A small image diffusion model, trained from scratch.
Model: 11.5M parameters, 64-pixel images, arch dit, norm layernorm_no_bias, patch size [8, 8].
Training: 16600 steps, batches of 128.
Data: 123503 training examples, 17.2 epochs.
Rows from block 9 of a small image diffusion model, named by matrix and row number. Rows with one number belong to one neuron. Each number is 50 + 10 x the weight over its row's rms, rounded and kept within 0 to 99. All counts start at 0.
After each neuron's rows are labels from the 100 images, of 14976 (inputs lightly noised), where the neuron reaches its highest value: "patch colour" is the nearest of a few named colours to the mean colour under the peak; "place" is the part of the image that holds the peak. Only what is clearly more common there than usual is listed. The data: crops of objects in photos (Visual Genome). In brackets: how many of the 100.
# fc1: MLP up (model.blocks.9.mlp.fc1.weight, 1152x192), inputs 128-191
# fc2: MLP down (model.blocks.9.mlp.fc2.weight, 192x1152, transposed), outputs 128-191

fc1.324:44 38 42 38 54 48 51 63 48 41 41 32 45 56 34 54 50 54 56 60 33 30 30 36 45 49 35 62 48 58 51 51 33 57 47 61 57 44 50 48 75 46 50 31 49 43 41 52 39 49 38 47 53 57 66 46 53 51 62 52 49 56 44 51
fc2.324:47 43 61 61 48 41 59 44 42 52 39 58 63 46 51 53 58 51 54 70 38 58 45 29 49 53 62 29 52 59 56 43 53 47 52 51 58 54 63 40 40 64 46 27 54 54 62 32 44 34 60 51 58 42 43 45 40 55 49 59 66 51 49 53
patch colour: brown (66)
place: bottom centre (30)

fc1.583:43 52 43 49 57 96 57 39 67 55 39 47 54 37 28 42 37 37 55 38 54 56 67 54 55 52 72 48 69 69 31 60 51 60 41 46 52 53 47 54 42 57 45 43 54 58 50 34 46 60 55 46 52 46 39 27 46 50 44 32 53 31 47 64
fc2.583:41 44 57 34 40 74 51 47 39 66 41 51 55 44 46 47 59 41 56 48 43 40 45 65 41 53 38 52 61 65 46 53 49 69 33 37 56 50 33 56 46 51 57 44 37 52 41 29 48 62 48 56 51 59 65 39 59 51 41 23 54 51 44 46
patch colour: blue (50); cyan (33)
place: top centre (28)

fc1.482:64 43 40 60 58 66 39 59 35 58 39 50 51 67 42 51 48 27 39 93 41 65 64 47 36 39 45 67 36 54 42 41 54 46 46 29 34 60 60 56 50 52 44 63 44 48 62 33 21 55 46 38 57 42 47 63 51 50 52 62 48 57 58 53
fc2.482:62 42 50 57 38 33 45 39 64 50 48 70 56 58 51 47 30 59 32 60 78 28 38 59 65 33 63 40 45 47 54 60 54 54 41 49 52 48 60 53 41 51 35 60 51 52 52 49 54 57 60 57 46 46 55 71 51 48 40 54 48 59 38 47
patch colour: cyan (49)
place: top left (42)

fc1.729:44 29 37 40 41 67 60 49 45 44 50 42 40 47 60 42 79 65 40 64 51 60 47 41 53 61 51 56 60 32 58 52 43 52 50 33 29 46 48 33 27 32 68 43 47 53 42 47 47 46 35 43 33 26 47 56 54 48 50 50 42 41 67 54
fc2.729:47 40 57 49 39 31 56 50 58 64 49 51 43 28 52 49 84 66 47 10 52 46 43 65 54 60 60 62 58 48 50 72 54 49 57 47 59 51 34 51 34 36 41 53 54 54 59 53 54 44 53 56 54 40 44 48 42 57 65 68 52 47 46 47
patch colour: grey (60)
place: top left (37); middle left (26)

fc1.330:57 53 53 48 54 76 58 47 64 56 58 45 58 53 52 51 50 60 75 37 49 50 62 49 63 48 60 37 43 61 53 59 49 70 38 54 65 35 55 44 43 53 56 16 57 42 75 51 53 50 49 58 56 46 57 60 46 30 45 38 34 41 46 54
fc2.330:48 52 54 53 43 66 58 53 29 35 51 59 47 53 49 61 39 56 65 36 55 62 41 48 65 57 61 50 54 61 42 73 42 72 27 47 55 47 54 53 47 46 34 21 44 66 43 58 45 50 42 42 61 52 42 51 60 68 47 44 66 47 48 56
patch colour: green (29)
place: bottom centre (25)

fc1.496:80 58 52 35 44 55 48 65 43 58 47 50 49 44 49 64 52 43 45 42 66 42 50 60 54 59 53 38 59 43 66 37 49 52 64 48 66 51 63 64 60 47 48 56 51 55 42 62 67 50 43 61 28 48 57 60 53 48 48 62 44 64 45 42
fc2.496:79 45 47 51 54 43 55 44 57 47 52 48 53 50 71 42 55 45 51 31 44 57 66 57 51 53 53 30 46 46 38 36 44 58 67 54 59 54 44 44 60 48 49 62 60 63 50 61 51 42 50 52 24 42 42 61 30 54 42 58 37 66 51 65
patch colour: pink (38)
place: top centre (25)

fc1.636:64 55 59 47 63 52 47 43 53 49 53 51 49 60 69 38 54 45 70 47 36 61 43 27 41 42 60 26 42 59 44 65 32 35 56 51 49 56 53 58 46 42 48 67 58 43 34 34 53 55 70 59 50 55 34 61 54 42 54 57 62 45 50 52
fc2.636:70 58 57 48 38 56 38 49 66 53 47 49 46 40 51 54 34 54 74 54 54 46 62 16 31 48 40 25 47 59 67 60 42 50 57 53 49 47 70 58 50 49 52 69 57 59 70 45 52 43 44 39 49 68 49 54 51 54 63 57 48 41 61 47
patch colour: black (52)
place: bottom centre (29)

fc1.48:57 53 59 48 24 55 48 46 54 45 61 56 37 61 39 45 23 56 55 47 75 56 46 52 79 50 50 55 52 35 50 55 56 45 57 43 49 48 58 57 56 53 39 44 49 52 38 56 47 50 68 42 54 52 47 38 53 44 55 39 25 71 48 54
fc2.48:64 49 39 37 76 42 46 57 41 58 54 47 48 67 44 46 81 51 55 49 66 45 46 49 76 49 47 42 44 44 49 45 47 31 62 49 47 43 49 49 62 48 60 47 36 40 47 58 54 48 44 52 58 47 41 27 33 50 53 34 80 59 51 43
patch colour: white (77)
place: top centre (30)

fc1.686:41 53 42 42 68 50 40 60 64 55 45 53 42 51 45 48 55 46 53 40 54 39 46 41 62 45 46 37 62 52 44 56 54 55 46 46 33 69 46 48 57 59 39 56 46 47 51 48 42 60 50 32 34 50 60 61 46 26 45 65 61 56 38 44
fc2.686:45 42 57 54 22 40 42 38 45 53 40 44 48 38 57 42 53 37 52 43 47 62 33 38 58 52 46 27 50 49 55 45 45 61 28 44 46 57 39 50 55 59 51 55 46 46 45 57 47 51 53 65 41 46 48 76 48 62 39 78 50 51 47 60
patch colour: white (45); pink (37)
place: top centre (31)

fc1.460:51 54 44 36 42 26 48 43 29 45 59 53 34 57 52 64 55 49 63 40 54 56 18 57 28 44 49 42 49 51 46 49 48 45 51 48 44 46 48 53 33 55 56 37 49 50 36 42 37 53 47 45 66 32 30 39 66 70 60 33 40 65 46 53
fc2.460:47 55 34 33 50 30 48 50 57 51 46 45 62 36 43 49 39 59 57 32 57 33 62 53 26 44 37 50 33 40 44 59 49 50 42 46 45 40 57 52 35 51 59 38 51 59 55 40 44 46 56 50 74 51 55 27 39 40 59 25 58 50 57 57
patch colour: pink (40)
place: top centre (33)

fc1.571:61 55 54 57 43 44 45 56 33 48 44 57 54 52 71 49 46 46 60 50 57 36 22 24 42 57 59 61 40 41 50 44 51 55 46 53 46 52 61 48 63 66 51 43 59 62 51 65 52 38 61 26 43 36 48 51 53 49 48 46 56 56 44 47
fc2.571:63 63 55 77 35 57 54 54 46 70 46 72 58 43 51 54 75 17 55 38 50 33 17 38 57 50 59 46 45 51 52 57 55 53 53 58 55 49 30 48 39 56 57 49 51 40 53 60 49 46 53 49 33 53 51 61 48 51 26 39 50 53 56 48
patch colour: pink (29)
place: bottom right (42)

fc1.19:54 55 43 52 58 60 62 46 58 56 14 51 49 40 55 69 66 38 53 46 44 54 40 50 43 46 62 50 55 37 66 40 58 53 60 39 51 61 70 37 42 40 63 22 37 54 50 37 59 49 50 47 41 38 60 43 48 53 49 56 32 39 49 71
fc2.19:42 48 49 43 41 35 58 52 29 54 38 43 61 44 40 42 35 30 59 41 53 41 79 54 45 43 29 49 48 46 41 55 48 62 57 44 58 57 73 55 51 48 50 29 57 56 53 53 41 43 44 45 36 51 43 48 44 40 44 62 66 51 48 34
patch colour: white (44)
place: top centre (27)

fc1.711:55 49 50 65 68 33 53 61 43 46 39 68 55 59 50 61 64 27 47 77 43 48 38 37 48 43 45 60 54 42 33 41 59 50 57 52 33 53 43 46 18 45 52 46 59 43 48 58 39 56 55 47 37 38 38 64 44 45 32 55 40 37 41 43
fc2.711:38 55 52 74 38 54 53 45 58 51 52 56 36 56 61 46 43 68 07 70 64 46 76 33 52 53 45 47 48 35 41 45 43 39 42 61 45 57 43 52 27 37 52 49 51 41 39 59 30 53 22 53 41 35 38 51 50 42 36 59 52 50 52 50
patch colour: pink (45)
place: middle left (32)

fc1.739:39 52 29 33 54 57 49 59 85 35 71 48 41 52 45 44 33 58 78 39 63 43 38 46 60 42 61 54 51 62 47 45 44 40 37 53 54 47 41 62 60 35 42 27 56 39 42 48 49 42 54 48 57 65 37 37 48 33 53 40 44 64 48 42
fc2.739:48 45 54 50 53 61 45 57 18 57 69 54 67 42 44 50 60 35 84 56 34 57 51 44 68 57 58 39 44 52 50 46 57 44 31 49 56 46 49 34 62 47 64 22 45 46 58 39 60 44 50 45 69 53 60 47 53 62 53 39 48 58 47 53
patch colour: grey (61); pink (30)
place: top centre (26)

fc1.414:57 51 49 48 48 64 59 47 41 49 51 60 52 53 39 56 15 43 55 60 64 64 60 61 55 49 39 36 45 47 53 69 60 40 56 51 30 59 52 56 31 63 48 30 48 30 31 67 57 71 60 53 38 56 45 65 50 47 62 41 51 47 54 56
fc2.414:57 49 50 40 56 52 42 47 67 55 47 60 50 55 42 31 82 44 45 80 54 39 46 65 47 45 48 33 34 45 33 61 46 36 50 55 33 45 53 54 49 54 59 42 45 64 41 64 38 53 35 53 39 44 48 58 40 45 54 54 46 54 50 56
patch colour: white (42)
place: top centre (29)

fc1.385:54 56 45 46 58 52 57 51 57 37 55 45 51 46 59 68 45 56 49 50 58 30 63 40 64 50 56 53 41 55 65 38 48 53 56 41 48 46 65 43 58 46 50 69 38 53 54 30 39 40 58 57 60 43 52 62 33 56 64 48 58 46 62 52
fc2.385:59 54 53 61 40 39 53 55 35 49 46 49 57 30 43 48 70 60 52 47 69 61 41 34 68 51 49 14 40 52 40 54 61 50 62 54 37 50 63 67 52 44 61 63 54 59 56 37 60 52 62 55 54 47 60 49 48 41 53 51 51 47 48 45
patch colour: yellow (63); orange (27)
place: top centre (37)

fc1.723:41 54 43 42 42 76 58 41 52 59 41 50 44 37 32 42 53 30 62 38 54 61 80 53 68 41 58 48 42 47 20 51 52 50 54 58 51 63 39 38 33 47 44 68 45 55 42 66 56 49 53 46 44 47 38 53 55 66 51 31 53 63 54 42
fc2.723:34 46 44 50 63 62 58 61 59 55 51 41 58 48 56 32 38 37 55 36 65 39 22 69 69 57 38 49 46 45 63 43 45 60 40 49 60 56 44 50 45 49 41 66 57 62 35 64 46 48 46 52 40 45 51 30 33 25 39 56 60 51 59 49
patch colour: blue (36)
place: top centre (31)

fc1.154:54 57 57 50 49 44 54 51 41 60 36 62 43 55 55 45 57 40 58 40 45 52 55 42 56 40 53 56 56 58 53 58 52 49 54 40 48 45 69 41 39 59 60 53 59 63 49 45 55 42 55 35 49 38 62 58 53 49 47 57 46 31 49 55
fc2.154:41 45 56 44 54 65 57 59 56 48 46 48 47 55 41 63 31 44 46 29 37 66 31 50 51 62 46 40 59 55 44 51 51 48 57 55 46 50 64 51 50 37 38 60 42 39 48 54 49 48 70 54 53 54 46 41 44 37 44 50 49 44 27 49
patch colour: cyan (26); blue (25)
place: top centre (29)

fc1.724:63 48 42 59 70 67 36 55 41 53 61 51 38 27 48 46 49 46 61 63 58 55 57 65 56 51 62 60 53 37 55 42 63 40 55 54 50 54 42 56 35 56 38 61 50 52 43 34 42 50 61 60 28 61 52 49 37 13 62 50 46 46 50 52
fc2.724:63 46 59 42 37 48 50 55 58 55 60 60 57 55 49 50 77 36 51 56 47 47 52 63 50 47 48 54 40 36 51 38 52 32 55 51 58 54 29 54 43 48 45 60 48 37 45 33 53 47 49 42 11 50 45 47 53 84 58 63 47 53 30 43
patch colour: white (36); pink (33)
place: middle left (25)

fc1.466:38 61 46 58 45 38 43 41 55 49 55 47 41 51 55 54 23 67 51 47 38 36 43 61 36 39 44 36 44 37 51 33 41 46 41 62 53 38 39 52 53 40 45 61 65 37 51 39 39 55 58 61 55 54 38 66 58 50 44 65 63 56 47 40
fc2.466:39 28 55 38 51 59 48 67 48 56 54 52 47 38 48 48 50 69 50 68 71 59 76 50 48 42 45 25 52 59 54 49 55 50 40 47 41 53 52 41 58 49 46 53 55 62 49 35 55 44 51 52 51 50 49 52 38 51 52 52 43 57 43 46
patch colour: brown (70)
place: bottom centre (30)

fc1.716:29 58 52 26 35 53 42 40 63 44 47 40 44 54 52 52 63 71 56 48 66 54 38 36 47 41 55 28 51 55 66 66 42 59 37 54 53 54 54 52 55 67 38 56 48 45 38 60 54 49 34 47 41 43 26 51 60 61 37 57 53 32 44 50
fc2.716:41 63 45 62 59 59 50 46 27 44 56 46 41 47 55 48 57 51 73 63 46 32 76 47 52 52 52 69 44 70 42 45 43 58 34 42 53 53 52 45 65 63 56 43 48 62 59 62 55 50 55 46 54 58 59 61 33 36 38 57 51 35 55 56
patch colour: grey (64)
place: middle left (27)

fc1.90:63 54 44 41 59 99 44 52 53 59 53 55 60 42 46 43 55 40 61 41 35 58 52 60 54 49 49 39 55 69 61 44 46 48 41 60 61 61 57 57 51 59 51 58 48 50 56 52 52 50 49 61 40 43 47 58 54 55 48 44 71 64 59 36
fc2.90:40 51 68 37 33 86 39 44 53 42 60 46 45 49 50 47 58 39 60 43 59 48 37 76 62 50 43 27 60 61 22 49 50 59 26 51 55 51 57 43 54 52 60 55 52 56 53 58 49 54 48 43 34 58 56 57 50 40 45 46 33 48 54 60
patch colour: blue (65)
place: top centre (29)

fc1.114:40 38 46 40 53 54 65 64 55 60 53 36 46 19 49 62 61 57 36 44 45 41 31 41 55 42 36 46 50 40 56 30 42 43 49 48 59 46 43 52 42 67 50 50 53 48 60 55 35 33 56 34 39 59 48 58 44 63 60 43 49 51 46 50
fc2.114:55 51 58 10 59 41 46 48 49 44 46 50 48 55 37 39 35 47 50 59 45 69 36 36 51 32 42 52 52 44 64 40 42 47 76 56 28 50 61 52 50 61 50 52 56 45 51 58 53 51 45 46 56 65 62 45 54 36 46 31 35 37 57 44
patch colour: yellow (40)
place: top right (32); top centre (26)

fc1.111:51 64 52 43 37 74 45 43 56 57 49 50 48 55 49 52 74 34 50 60 34 67 60 60 63 60 49 51 56 57 58 62 57 39 39 68 46 62 51 39 60 53 37 54 64 56 55 61 47 63 56 49 56 77 55 58 56 59 40 41 48 60 39 60
fc2.111:37 61 41 34 59 50 51 42 39 41 61 43 50 24 54 42 25 59 70 46 51 46 44 51 41 49 52 35 42 38 66 67 52 61 44 59 47 37 50 47 42 59 49 46 54 55 55 54 52 40 46 63 34 41 50 48 42 47 56 37 42 51 58 41
patch colour: black (87)
place: middle left (25)

fc1.389:42 37 66 50 41 36 52 42 59 59 35 53 63 32 52 58 48 55 51 54 54 19 22 47 49 46 49 34 52 58 49 53 47 51 53 32 54 49 44 56 43 49 32 36 48 49 67 58 57 42 25 42 61 50 70 63 32 47 56 36 56 54 51 62
fc2.389:55 44 46 57 64 51 62 53 43 63 49 55 28 38 61 52 47 65 57 46 46 83 85 34 53 50 50 44 59 39 58 49 51 41 57 37 48 56 37 60 47 51 34 43 58 59 38 65 49 53 54 40 70 44 41 68 61 49 58 30 62 42 49 42
patch colour: pink (39); white (37)
place: middle right (30)

fc1.322:55 36 52 57 64 53 52 56 51 55 65 46 47 38 52 51 31 58 59 56 53 41 74 49 53 60 58 54 54 32 59 56 42 26 53 43 56 44 60 48 34 35 54 34 40 51 61 30 52 61 50 49 60 57 43 45 55 27 51 57 54 63 50 60
fc2.322:50 42 50 58 42 54 67 48 52 58 67 51 51 38 58 42 59 59 53 54 42 52 09 56 61 52 50 46 55 42 42 48 52 28 59 50 36 42 49 56 30 31 47 41 52 45 52 29 41 56 60 53 60 45 53 52 52 76 39 56 59 54 57 55
patch colour: brown (62)
place: top left (32)

fc1.747:58 43 45 51 64 51 58 63 50 60 44 56 33 45 45 53 60 43 39 58 47 55 58 48 52 45 75 42 46 46 49 61 53 54 52 46 46 41 50 39 51 60 38 89 65 45 55 51 49 57 39 45 37 33 47 38 44 90 50 40 34 54 40 58
fc2.747:58 49 52 50 41 45 53 47 46 51 46 47 50 51 59 47 34 43 44 49 42 48 43 47 53 46 44 47 41 48 49 45 50 51 62 42 63 54 46 43 70 42 54 83 44 54 46 61 58 62 60 48 40 62 47 40 44 17 59 36 65 48 52 38
patch colour: pink (33)
place: middle left (27)

fc1.341:52 59 52 46 56 63 31 41 54 46 73 49 51 27 37 53 78 56 51 54 51 42 20 56 36 54 40 62 48 54 39 39 55 48 51 49 51 44 39 62 53 36 44 61 51 49 66 46 40 35 54 50 34 55 44 57 48 64 49 57 58 56 39 55
fc2.341:71 48 40 26 45 47 47 63 50 41 59 49 56 31 44 57 33 28 48 40 24 67 52 38 43 62 48 45 57 48 51 36 56 57 70 53 54 50 43 47 34 58 47 50 44 45 52 56 49 40 49 52 53 55 48 51 50 48 53 46 35 32 63 49
patch colour: pink (37)
place: top left (37)

fc1.115:38 56 31 54 55 47 36 55 55 45 45 69 47 44 48 63 38 43 49 58 60 32 56 46 52 69 43 48 48 53 42 46 52 39 58 57 38 53 52 50 35 53 53 50 41 49 39 60 52 43 44 53 45 66 59 43 65 48 37 56 53 47 60 49
fc2.115:42 59 38 33 33 49 48 59 48 54 59 64 55 43 49 45 62 29 48 62 49 57 40 57 50 39 40 52 46 48 57 42 53 61 77 52 44 57 50 45 30 63 49 51 38 49 52 51 35 53 58 61 38 50 51 45 42 57 43 43 42 54 35 54
patch colour: green (28)
place: bottom centre (25)