config = dict(
    cond_dim=192,
    steps=16600,
    epochs=17.2,
)
Rows from block 6 of a small image diffusion model, named by matrix and row number. Rows with one number belong to one neuron. Each number is 128 + 24 x the weight over its row's rms, rounded and kept within 0 to 255. All counts start at 0. Numbers have three digits each.
After each neuron's rows are labels from the 100 images, of 14976 (inputs lightly noised), where the neuron reaches its highest value: "patch colour" is the nearest of a few named colours to the mean colour under the peak. Only what is clearly more common there than usual is listed. The data: crops of objects in photos (Visual Genome).
# fc1: MLP up (model.blocks.6.mlp.fc1.weight, 1152x192), inputs 64-127
# fc2: MLP down (model.blocks.6.mlp.fc2.weight, 192x1152, transposed), outputs 64-127

fc1.206:112120157145125154152122106115130109136145170106146126112103124124157152129127132151148125128171240164104108122122145172148160184147100081181144112134137132160144142131118110147138171111108167
fc2.206:131101138110124125084138101160139124142126099164103125137107135120131123125119116133106140122139066159011078143133142164150127102128098117075126146133071147135134140130105136142120122132130097
patch colour: grey

fc1.464:137126151125188105136136106170139109126124130132127093144112147161142122118111121115092109170137070149134148117098121108112143147120150183176144144121138116133111137074128123139126000155136169
fc2.464:136121150140150125080124164143072084161150132153105153111150133110117134121158147124092124142140051195163087111105138149125131132130117112144158109131128135124100121068139131154132109156123134
patch colour: white; pink

fc1.316:081138103140112100134130154104128118126118156140109175108111131149133099103152135131142170089145122128108143131120148111146124123098155126139156147151141126130117156109148089134113160139166132
fc2.316:183139147136109156126117150102135144124120160125155155111120121143136162106149137127123173146143103135163129140126146091113120134127147133110123105107106108113124150144151161118113058126151123
patch colour: grey

fc1.191:119147156094127096192130101133122105157126119102117160149097094128098124125126108113178182135092138135146126134130103137095107107087085141131115131117132102084106118103146123103108163157085150
fc2.191:123154160179175121131139147155143110120130160134159097116137100131159145141128075110164157143107130156126162165154174103090133140161138133065101105116116155140125096129116079142146127155158141
patch colour: cyan; blue

fc1.618:128115081085152101104109128126109136118066146140145071141135142114114136119110114187088135161114081140126145137134118098151123126157130160141117122090122130122079146169126170129148124158152097
fc2.618:099153084168112122136112136127200140131181121127154189123127148154128116136161155169093108145121091139131104118098132142153134116117151106180107119100152118123115122126143165132090131146111131
patch colour: grey

fc1.62:166127143120133156113188174133105167109144108104111139132139110145184131155126129138107161119124100106133107085112106079117145120106125103141137081138118106126145158105119126119138089183120154
fc2.62:113114123138135156162179127091089106132128140129125120116130123136081098099117117166128155146117112108113134161149124184126130138121107154210133109132137135111161112146141137117130168163141126
patch colour: orange

fc1.709:152119140154151116118136161118119126137157099108127135116131096117134132130133101093149105099126106142143124103145184146157093144090145143170114154144105121109155101084127094139157138113136109
fc2.709:113146134127095133145123113111093136144130139116113109146125101142131184128136151113139140080090109110136128148124069083166118131132121134131116145133134161109165126100153105125125114119153132
patch colour: pink

fc1.332:164122112146127065122110126128117112129188110124136088175123149132125138106151138135184160096137105118118142128133145102127075139145123153136092156194100090093130128158141142102184102093075121
fc2.332:122125094126092086124100127117147133134076168119139172103144158104126110161123138130174117103094122129141125169131131145136170122147124139158116140198107154119130132145125116122071121109171124
patch colour: white; pink

fc1.126:168119110151135114141128069145147149141108150074066130122122098134139124125112159155142124097101107127138116135126144118152124136118118135146111110177096140157137142108171135132130029116128151
fc2.126:064115149150142127091104055186156094113107134113150122113108187127143119127131135100124130145164091147120135118116140109097127138117116134120128132082136161132154159155159114139116141131127086
patch colour: red

fc1.584:153125117202151145124090140152142135093149145134117174117161130127045146094160118107133099122131145131123133122127131126144093130155144130150138157093124152115110134103138165101137136171131116
fc2.584:153088132054111144126069121119093141163108104131158084148110124121220094147093140110134116120121102124135135142123135147133159118146107112136137156112122102129132113120121151137122120166128112
patch colour: grey

fc1.732:152121116073141165131047129151170134126079138142112204118139135139100126092118135076115165143123149157133123110102111138124112142125104132116131100135116121127124090136182136127097143174149162
fc2.732:147147090173139215148047133125116121132175127137122051115117147114158124165139124078108131164109152126121115156117147099102137065133134125104131144137147134101110102128112132128181116174084142
patch colour: brown; black

fc1.543:144118115123111141110116079181141100083137167137112140123129139145156143112163109135127165164127127097118130133106124165138130070128121143115145119160113122145138146114165131113108180124142137
fc2.543:162142123147117138101110148101110109161140158134150135132145147115141110129117131132144111106135183181097132183126132127103142138111136160128135115123119142088139136158175116123120149143151091
patch colour: black

fc1.607:161096162133129123126123150138133177113127091136115152131159133158124182099131086143128164120131099143140127119151122095087125115130128160141115129128174120160152132124108144104115166114132170
fc2.607:144129135136138120118124112147123098132135128131131124122086126130127102066105133117144111126120108068193131125132127137173091155173114092091070111149100128132150146136104111134129129132135118
patch colour: white

fc1.235:141129161117152135121105181115099128126130080146203135110099113111120131105115141131094138100171122112137121133121152098141139146103136143129115127145159135145158096120127135158106120127169193
fc2.235:134117105119138134154139186154067124106123087101055132116110150075140129107125135123148163144119114134144135115125119113121105156134113147120133127123107129139128088147151120131129152134149095
patch colour: brown

fc1.283:111112134131171156124106149103128145153144108124135061175144104092202156147134097206113130137116104162124130136165114075142126122130133155143101121140117166108126106117108147110100118174088128
fc2.283:143129126147103163132078128145134132089135149156129210093130109159076140112125155200124142144130100168126111113118151169131120142126104138107101112160123069135128110130135136136149118176169096
patch colour: pink

fc1.476:129114082117103149140151140127154125120130090091131143128121178116133115140165158115082171094101120121126115144135131106147142131129194127105171139169112138134178130176139118079154197137099102
fc2.476:103101089145159104160147113145134100148121090119147114126124169165134133154104177113123101118147177105125129119094147136159108029146108141141097140155108128097168116182114117128140124155127140
patch colour: orange

fc1.472:170146102109118110134164136119104150129165104147127107119146079130145126117089127189129142162155126128120144144120136115103138139173121122122102145110122101103123121129154124140112150110123139
fc2.472:164145126159121120126159131164204136119116176130134148118124105118111146132180100181150106156113144122122112152111107139112157118157130116151109113115149139133123130123129133127145163112136127
patch colour: red

fc1.323:110123165075098170112130132137137134107146130130131130159071139157073125134128131138127111118129096126125152110103143144139156114113106140162109155071147113100152107044126129127152148147129137
fc2.323:139111164190120168144108116152102110156120140154123129081171128093176115113141139144128133129156132113147099148172103107137093128136148109146101162090131155087157117066133131115102141144132136
patch colour: pink; white

fc1.741:137131083121133093093127163132126211111099101155091120135093137147145096116117135150122176148159150118129115147114147113102128123146144141129145080118102136107128091155133137117093123134141130
fc2.741:097139166153134170136121115103179049106100105144149135146127130149132140129134146130129167130113130136130115123152161116134110103099102103134103142141110142098137078140138108093110120124147126
patch colour: brown

fc1.265:132111138095143158119102092128125123152120124137131106139125145097130146136133125109138103159141138113142143149099125104126128142135136061151113109155161163189135122137108096157153142114116113
fc2.265:147114114125161135144133116139135116087126119125115125126105130098136119122128125128139126122215113134147129111147124090149116170132131091154127115133083151091120124133131145183135145131131131
patch colour: grey

fc1.563:116137153138127142124147126149136130133251119140140080166142088136116102112121111083060146131138109126121122146137124145136117120165146113160154118189111133116122119130139149137107127108133138
fc2.563:107130111101142174143140136125131112127022159127113178088104102119128129152140122087052134137124136127120138096131133115146156137139136131210148138189113123117141110145134150117156122112112119
patch colour: brown

fc1.207:119171143131147120125117150114152151128165114124093123135114133085120080146165167121110155135152118122125132139139149119082129127108150127095123095079100115164106105135100143147103205124120108
fc2.207:144134118152119114121147142155114089097137114148163133120136123070102137155157143131136136113158123147154150168152126117153127116129097122191132119161142103121097148152118101120102139122134146
patch colour: brown

fc1.368:186103102117092151155161140130146129178138086156125130095148099130108143129119157105126141138096173116114101117105121139128124146158115148140131111138130164156130199112154139131126083130117139
fc2.368:157148078134144135113141109149094139116118181104128123148136098128134142136160134093135115139126188086121143200181144125137171100163132132075141080136136097125129065116123135109126128122138136
patch colour: red

fc1.458:124118159146150146134159135159102119135155123110113160087146097097132150111106147131165149112130146151150135126123144146122079128157135124144134125093100111129150150124131122104140166168071110
fc2.458:127095176139090142138150087147100113134077149125124114196098103156133106141161128128172123098104103136136120120137122079118185134139103130103123103097137136141145128136125107150106148161182122
patch colour: pink

fc1.267:122089121133156120161098117137111124108092077117147145149098134149171138162092126140119137100186207131067082136150140086107107149184115120099124129120125130144123127109124119131136098147121156
fc2.267:108152102143121124113110118102160131168152150129123124113141144099096101111145101124128114122126080165080090085082103195086151109132121142151142098109122106110094128127157109143140126141131113
patch colour: black

fc1.704:192154104123116118101118108113111119121150141141141120127106104117131128117119104129136141124116189192115129104128147166138148146151111092148118126139115150107123125094093142090099218150123130
fc2.704:126093153121151130165128165150132144126118129098134134108145112134110124138114090142144109134142083176160125130173104047116117131117118174083123086126113141139130129111118127133159164141131155
patch colour: grey

fc1.500:118129142133119128080137099122156118151108135179151125123113099128127130112111104136171114115192193132122122110150132172169133145101159107175114161138148139111126082078135119093128134149134038
fc2.500:117148144125149166161129123102127111084121139123145142149112099122122119141141116122131123120090000091126138177151147110152115075115124152117149135136136105136111116120107133117083117122144144
patch colour: black; blue

fc1.655:164109111130143079134141153120144129181123089117120140145134118137115123123152138115143104118132105131127112137111113144091118157129136114147107095131093122140126128161160118182134118149100098
fc2.655:101124134097119143093127115120181126119139095142108114106097107143110137127118177147133114107125178111184141133129089158154136156125135127118126140097191157134114131092121118102145090100120116
patch colour: orange

fc1.518:125119135185134129122160150110169115147180163150126056082128133149112160069160119131175125115131105124131144139158102141134127125139141160134146144101121124088122124129155110092145100073086126
fc2.518:113121124075111146103159095163093106123103131121137196173138129100150121191092109125161146103119104128121115099117167095132134148127112089138118137120149135124123150117118095164116113059165127
patch colour: white; pink

fc1.654:125090149116134149139119136096179116145122091154145146134153105152126109128120089125127135132082172134107111121154135125178141139167116090171147135133131123125141122101153127146139119147133182
fc2.654:125163130142146135109085125140135107064135103135150126124163148129119116136123114103125124114090114106091097138080115115060150118112127107197144155137125139123092140134128111129137136131136138
patch colour: white; pink

fc1.485:113136135170111124091133159143162155117079106127101120126083125132124108116172141150153117173133087073136096112115101087145115114105124136094153119176135110082117123162169134118125119084073150
fc2.485:121148132107133157155138121108112146151180148135134148123187118102125144153098125133144134159148106095090179119182154196146146151114164141201140108154156137136130128127120128131124125084155133
patch colour: orange

fc1.453:154123119140080129134131118164116110074132177112153134119106150173116167153134142127124146144106137118126140151129132106078129113082115155157127140125119144119132142128151121111104068142109164
fc2.453:096127121145093139104137128196091114100144182121121132119136100161131086156121112127130100120143137143142140120131155132144134082147114172119089135140132139116137148128125143108096156117117116
patch colour: grey

fc1.422:161127128133143127128126140084133115116130145141105098116122114133127130133104127137145122130127126177255204191164151160140135137126125116135112125124114136111148148123116140126117180132143230
fc2.422:133106133120128121115128130124117135133131132132125133123125135140122130138125131127133118137124116104000024047102139121133138126137130138120111113133142121146130135126128131133119124129128127
patch colour: red

fc1.270:146132113140139122134120131127106150114062184126142166209177141124168158066125146109145141093111139111115125119112129091107168153104139114110126122152148137124130133106143155129135099152140143
fc2.270:125131097144138132124097129126121149123187101128159085049094135145084112196152127104143109105111149101121119109114138180098112088113127150124158104149137124130119119111119162131114105150129138
patch colour: pink

fc1.185:122117155110133106115126109168104148147139115156101126145148137144127149142129106120159141105111136114098110119100134140145130112144157207102125123151100135129167090132161120083090132136112161
fc2.185:127120123130178145095150163100136111158133133159090125121189121152121165121119156123118110149088166141083086117126139158113162114102129193141153100127185119128115105126156125131105131123123143
patch colour: brown

fc1.632:119135129103102106135174119044134113130162148083198138104131133121138167096146117125139119104147096156112121105098090134122120112091121084122122125071142113147164134158117103139145057165150095
fc2.632:152170113125123147146140162153126130081125087123169132153124110118097105153160154117119116131137114126134097088060137140142130113135128149148088118131115168148166107155111095117139124121089159
patch colour: red

fc1.219:118099160123105132110112140132129145126157121099079124106134125105148111128135125135113145122087146125130129120141121158133137112068148150121188158179168158146137135139112118093123148105130099
fc2.219:098134083125112136148136175132139154110133119126099115134130132123137129119141119137132116118093156151132142101158114165107122135147135112110137098089099159155124127139128088082126101142099132
patch colour: cyan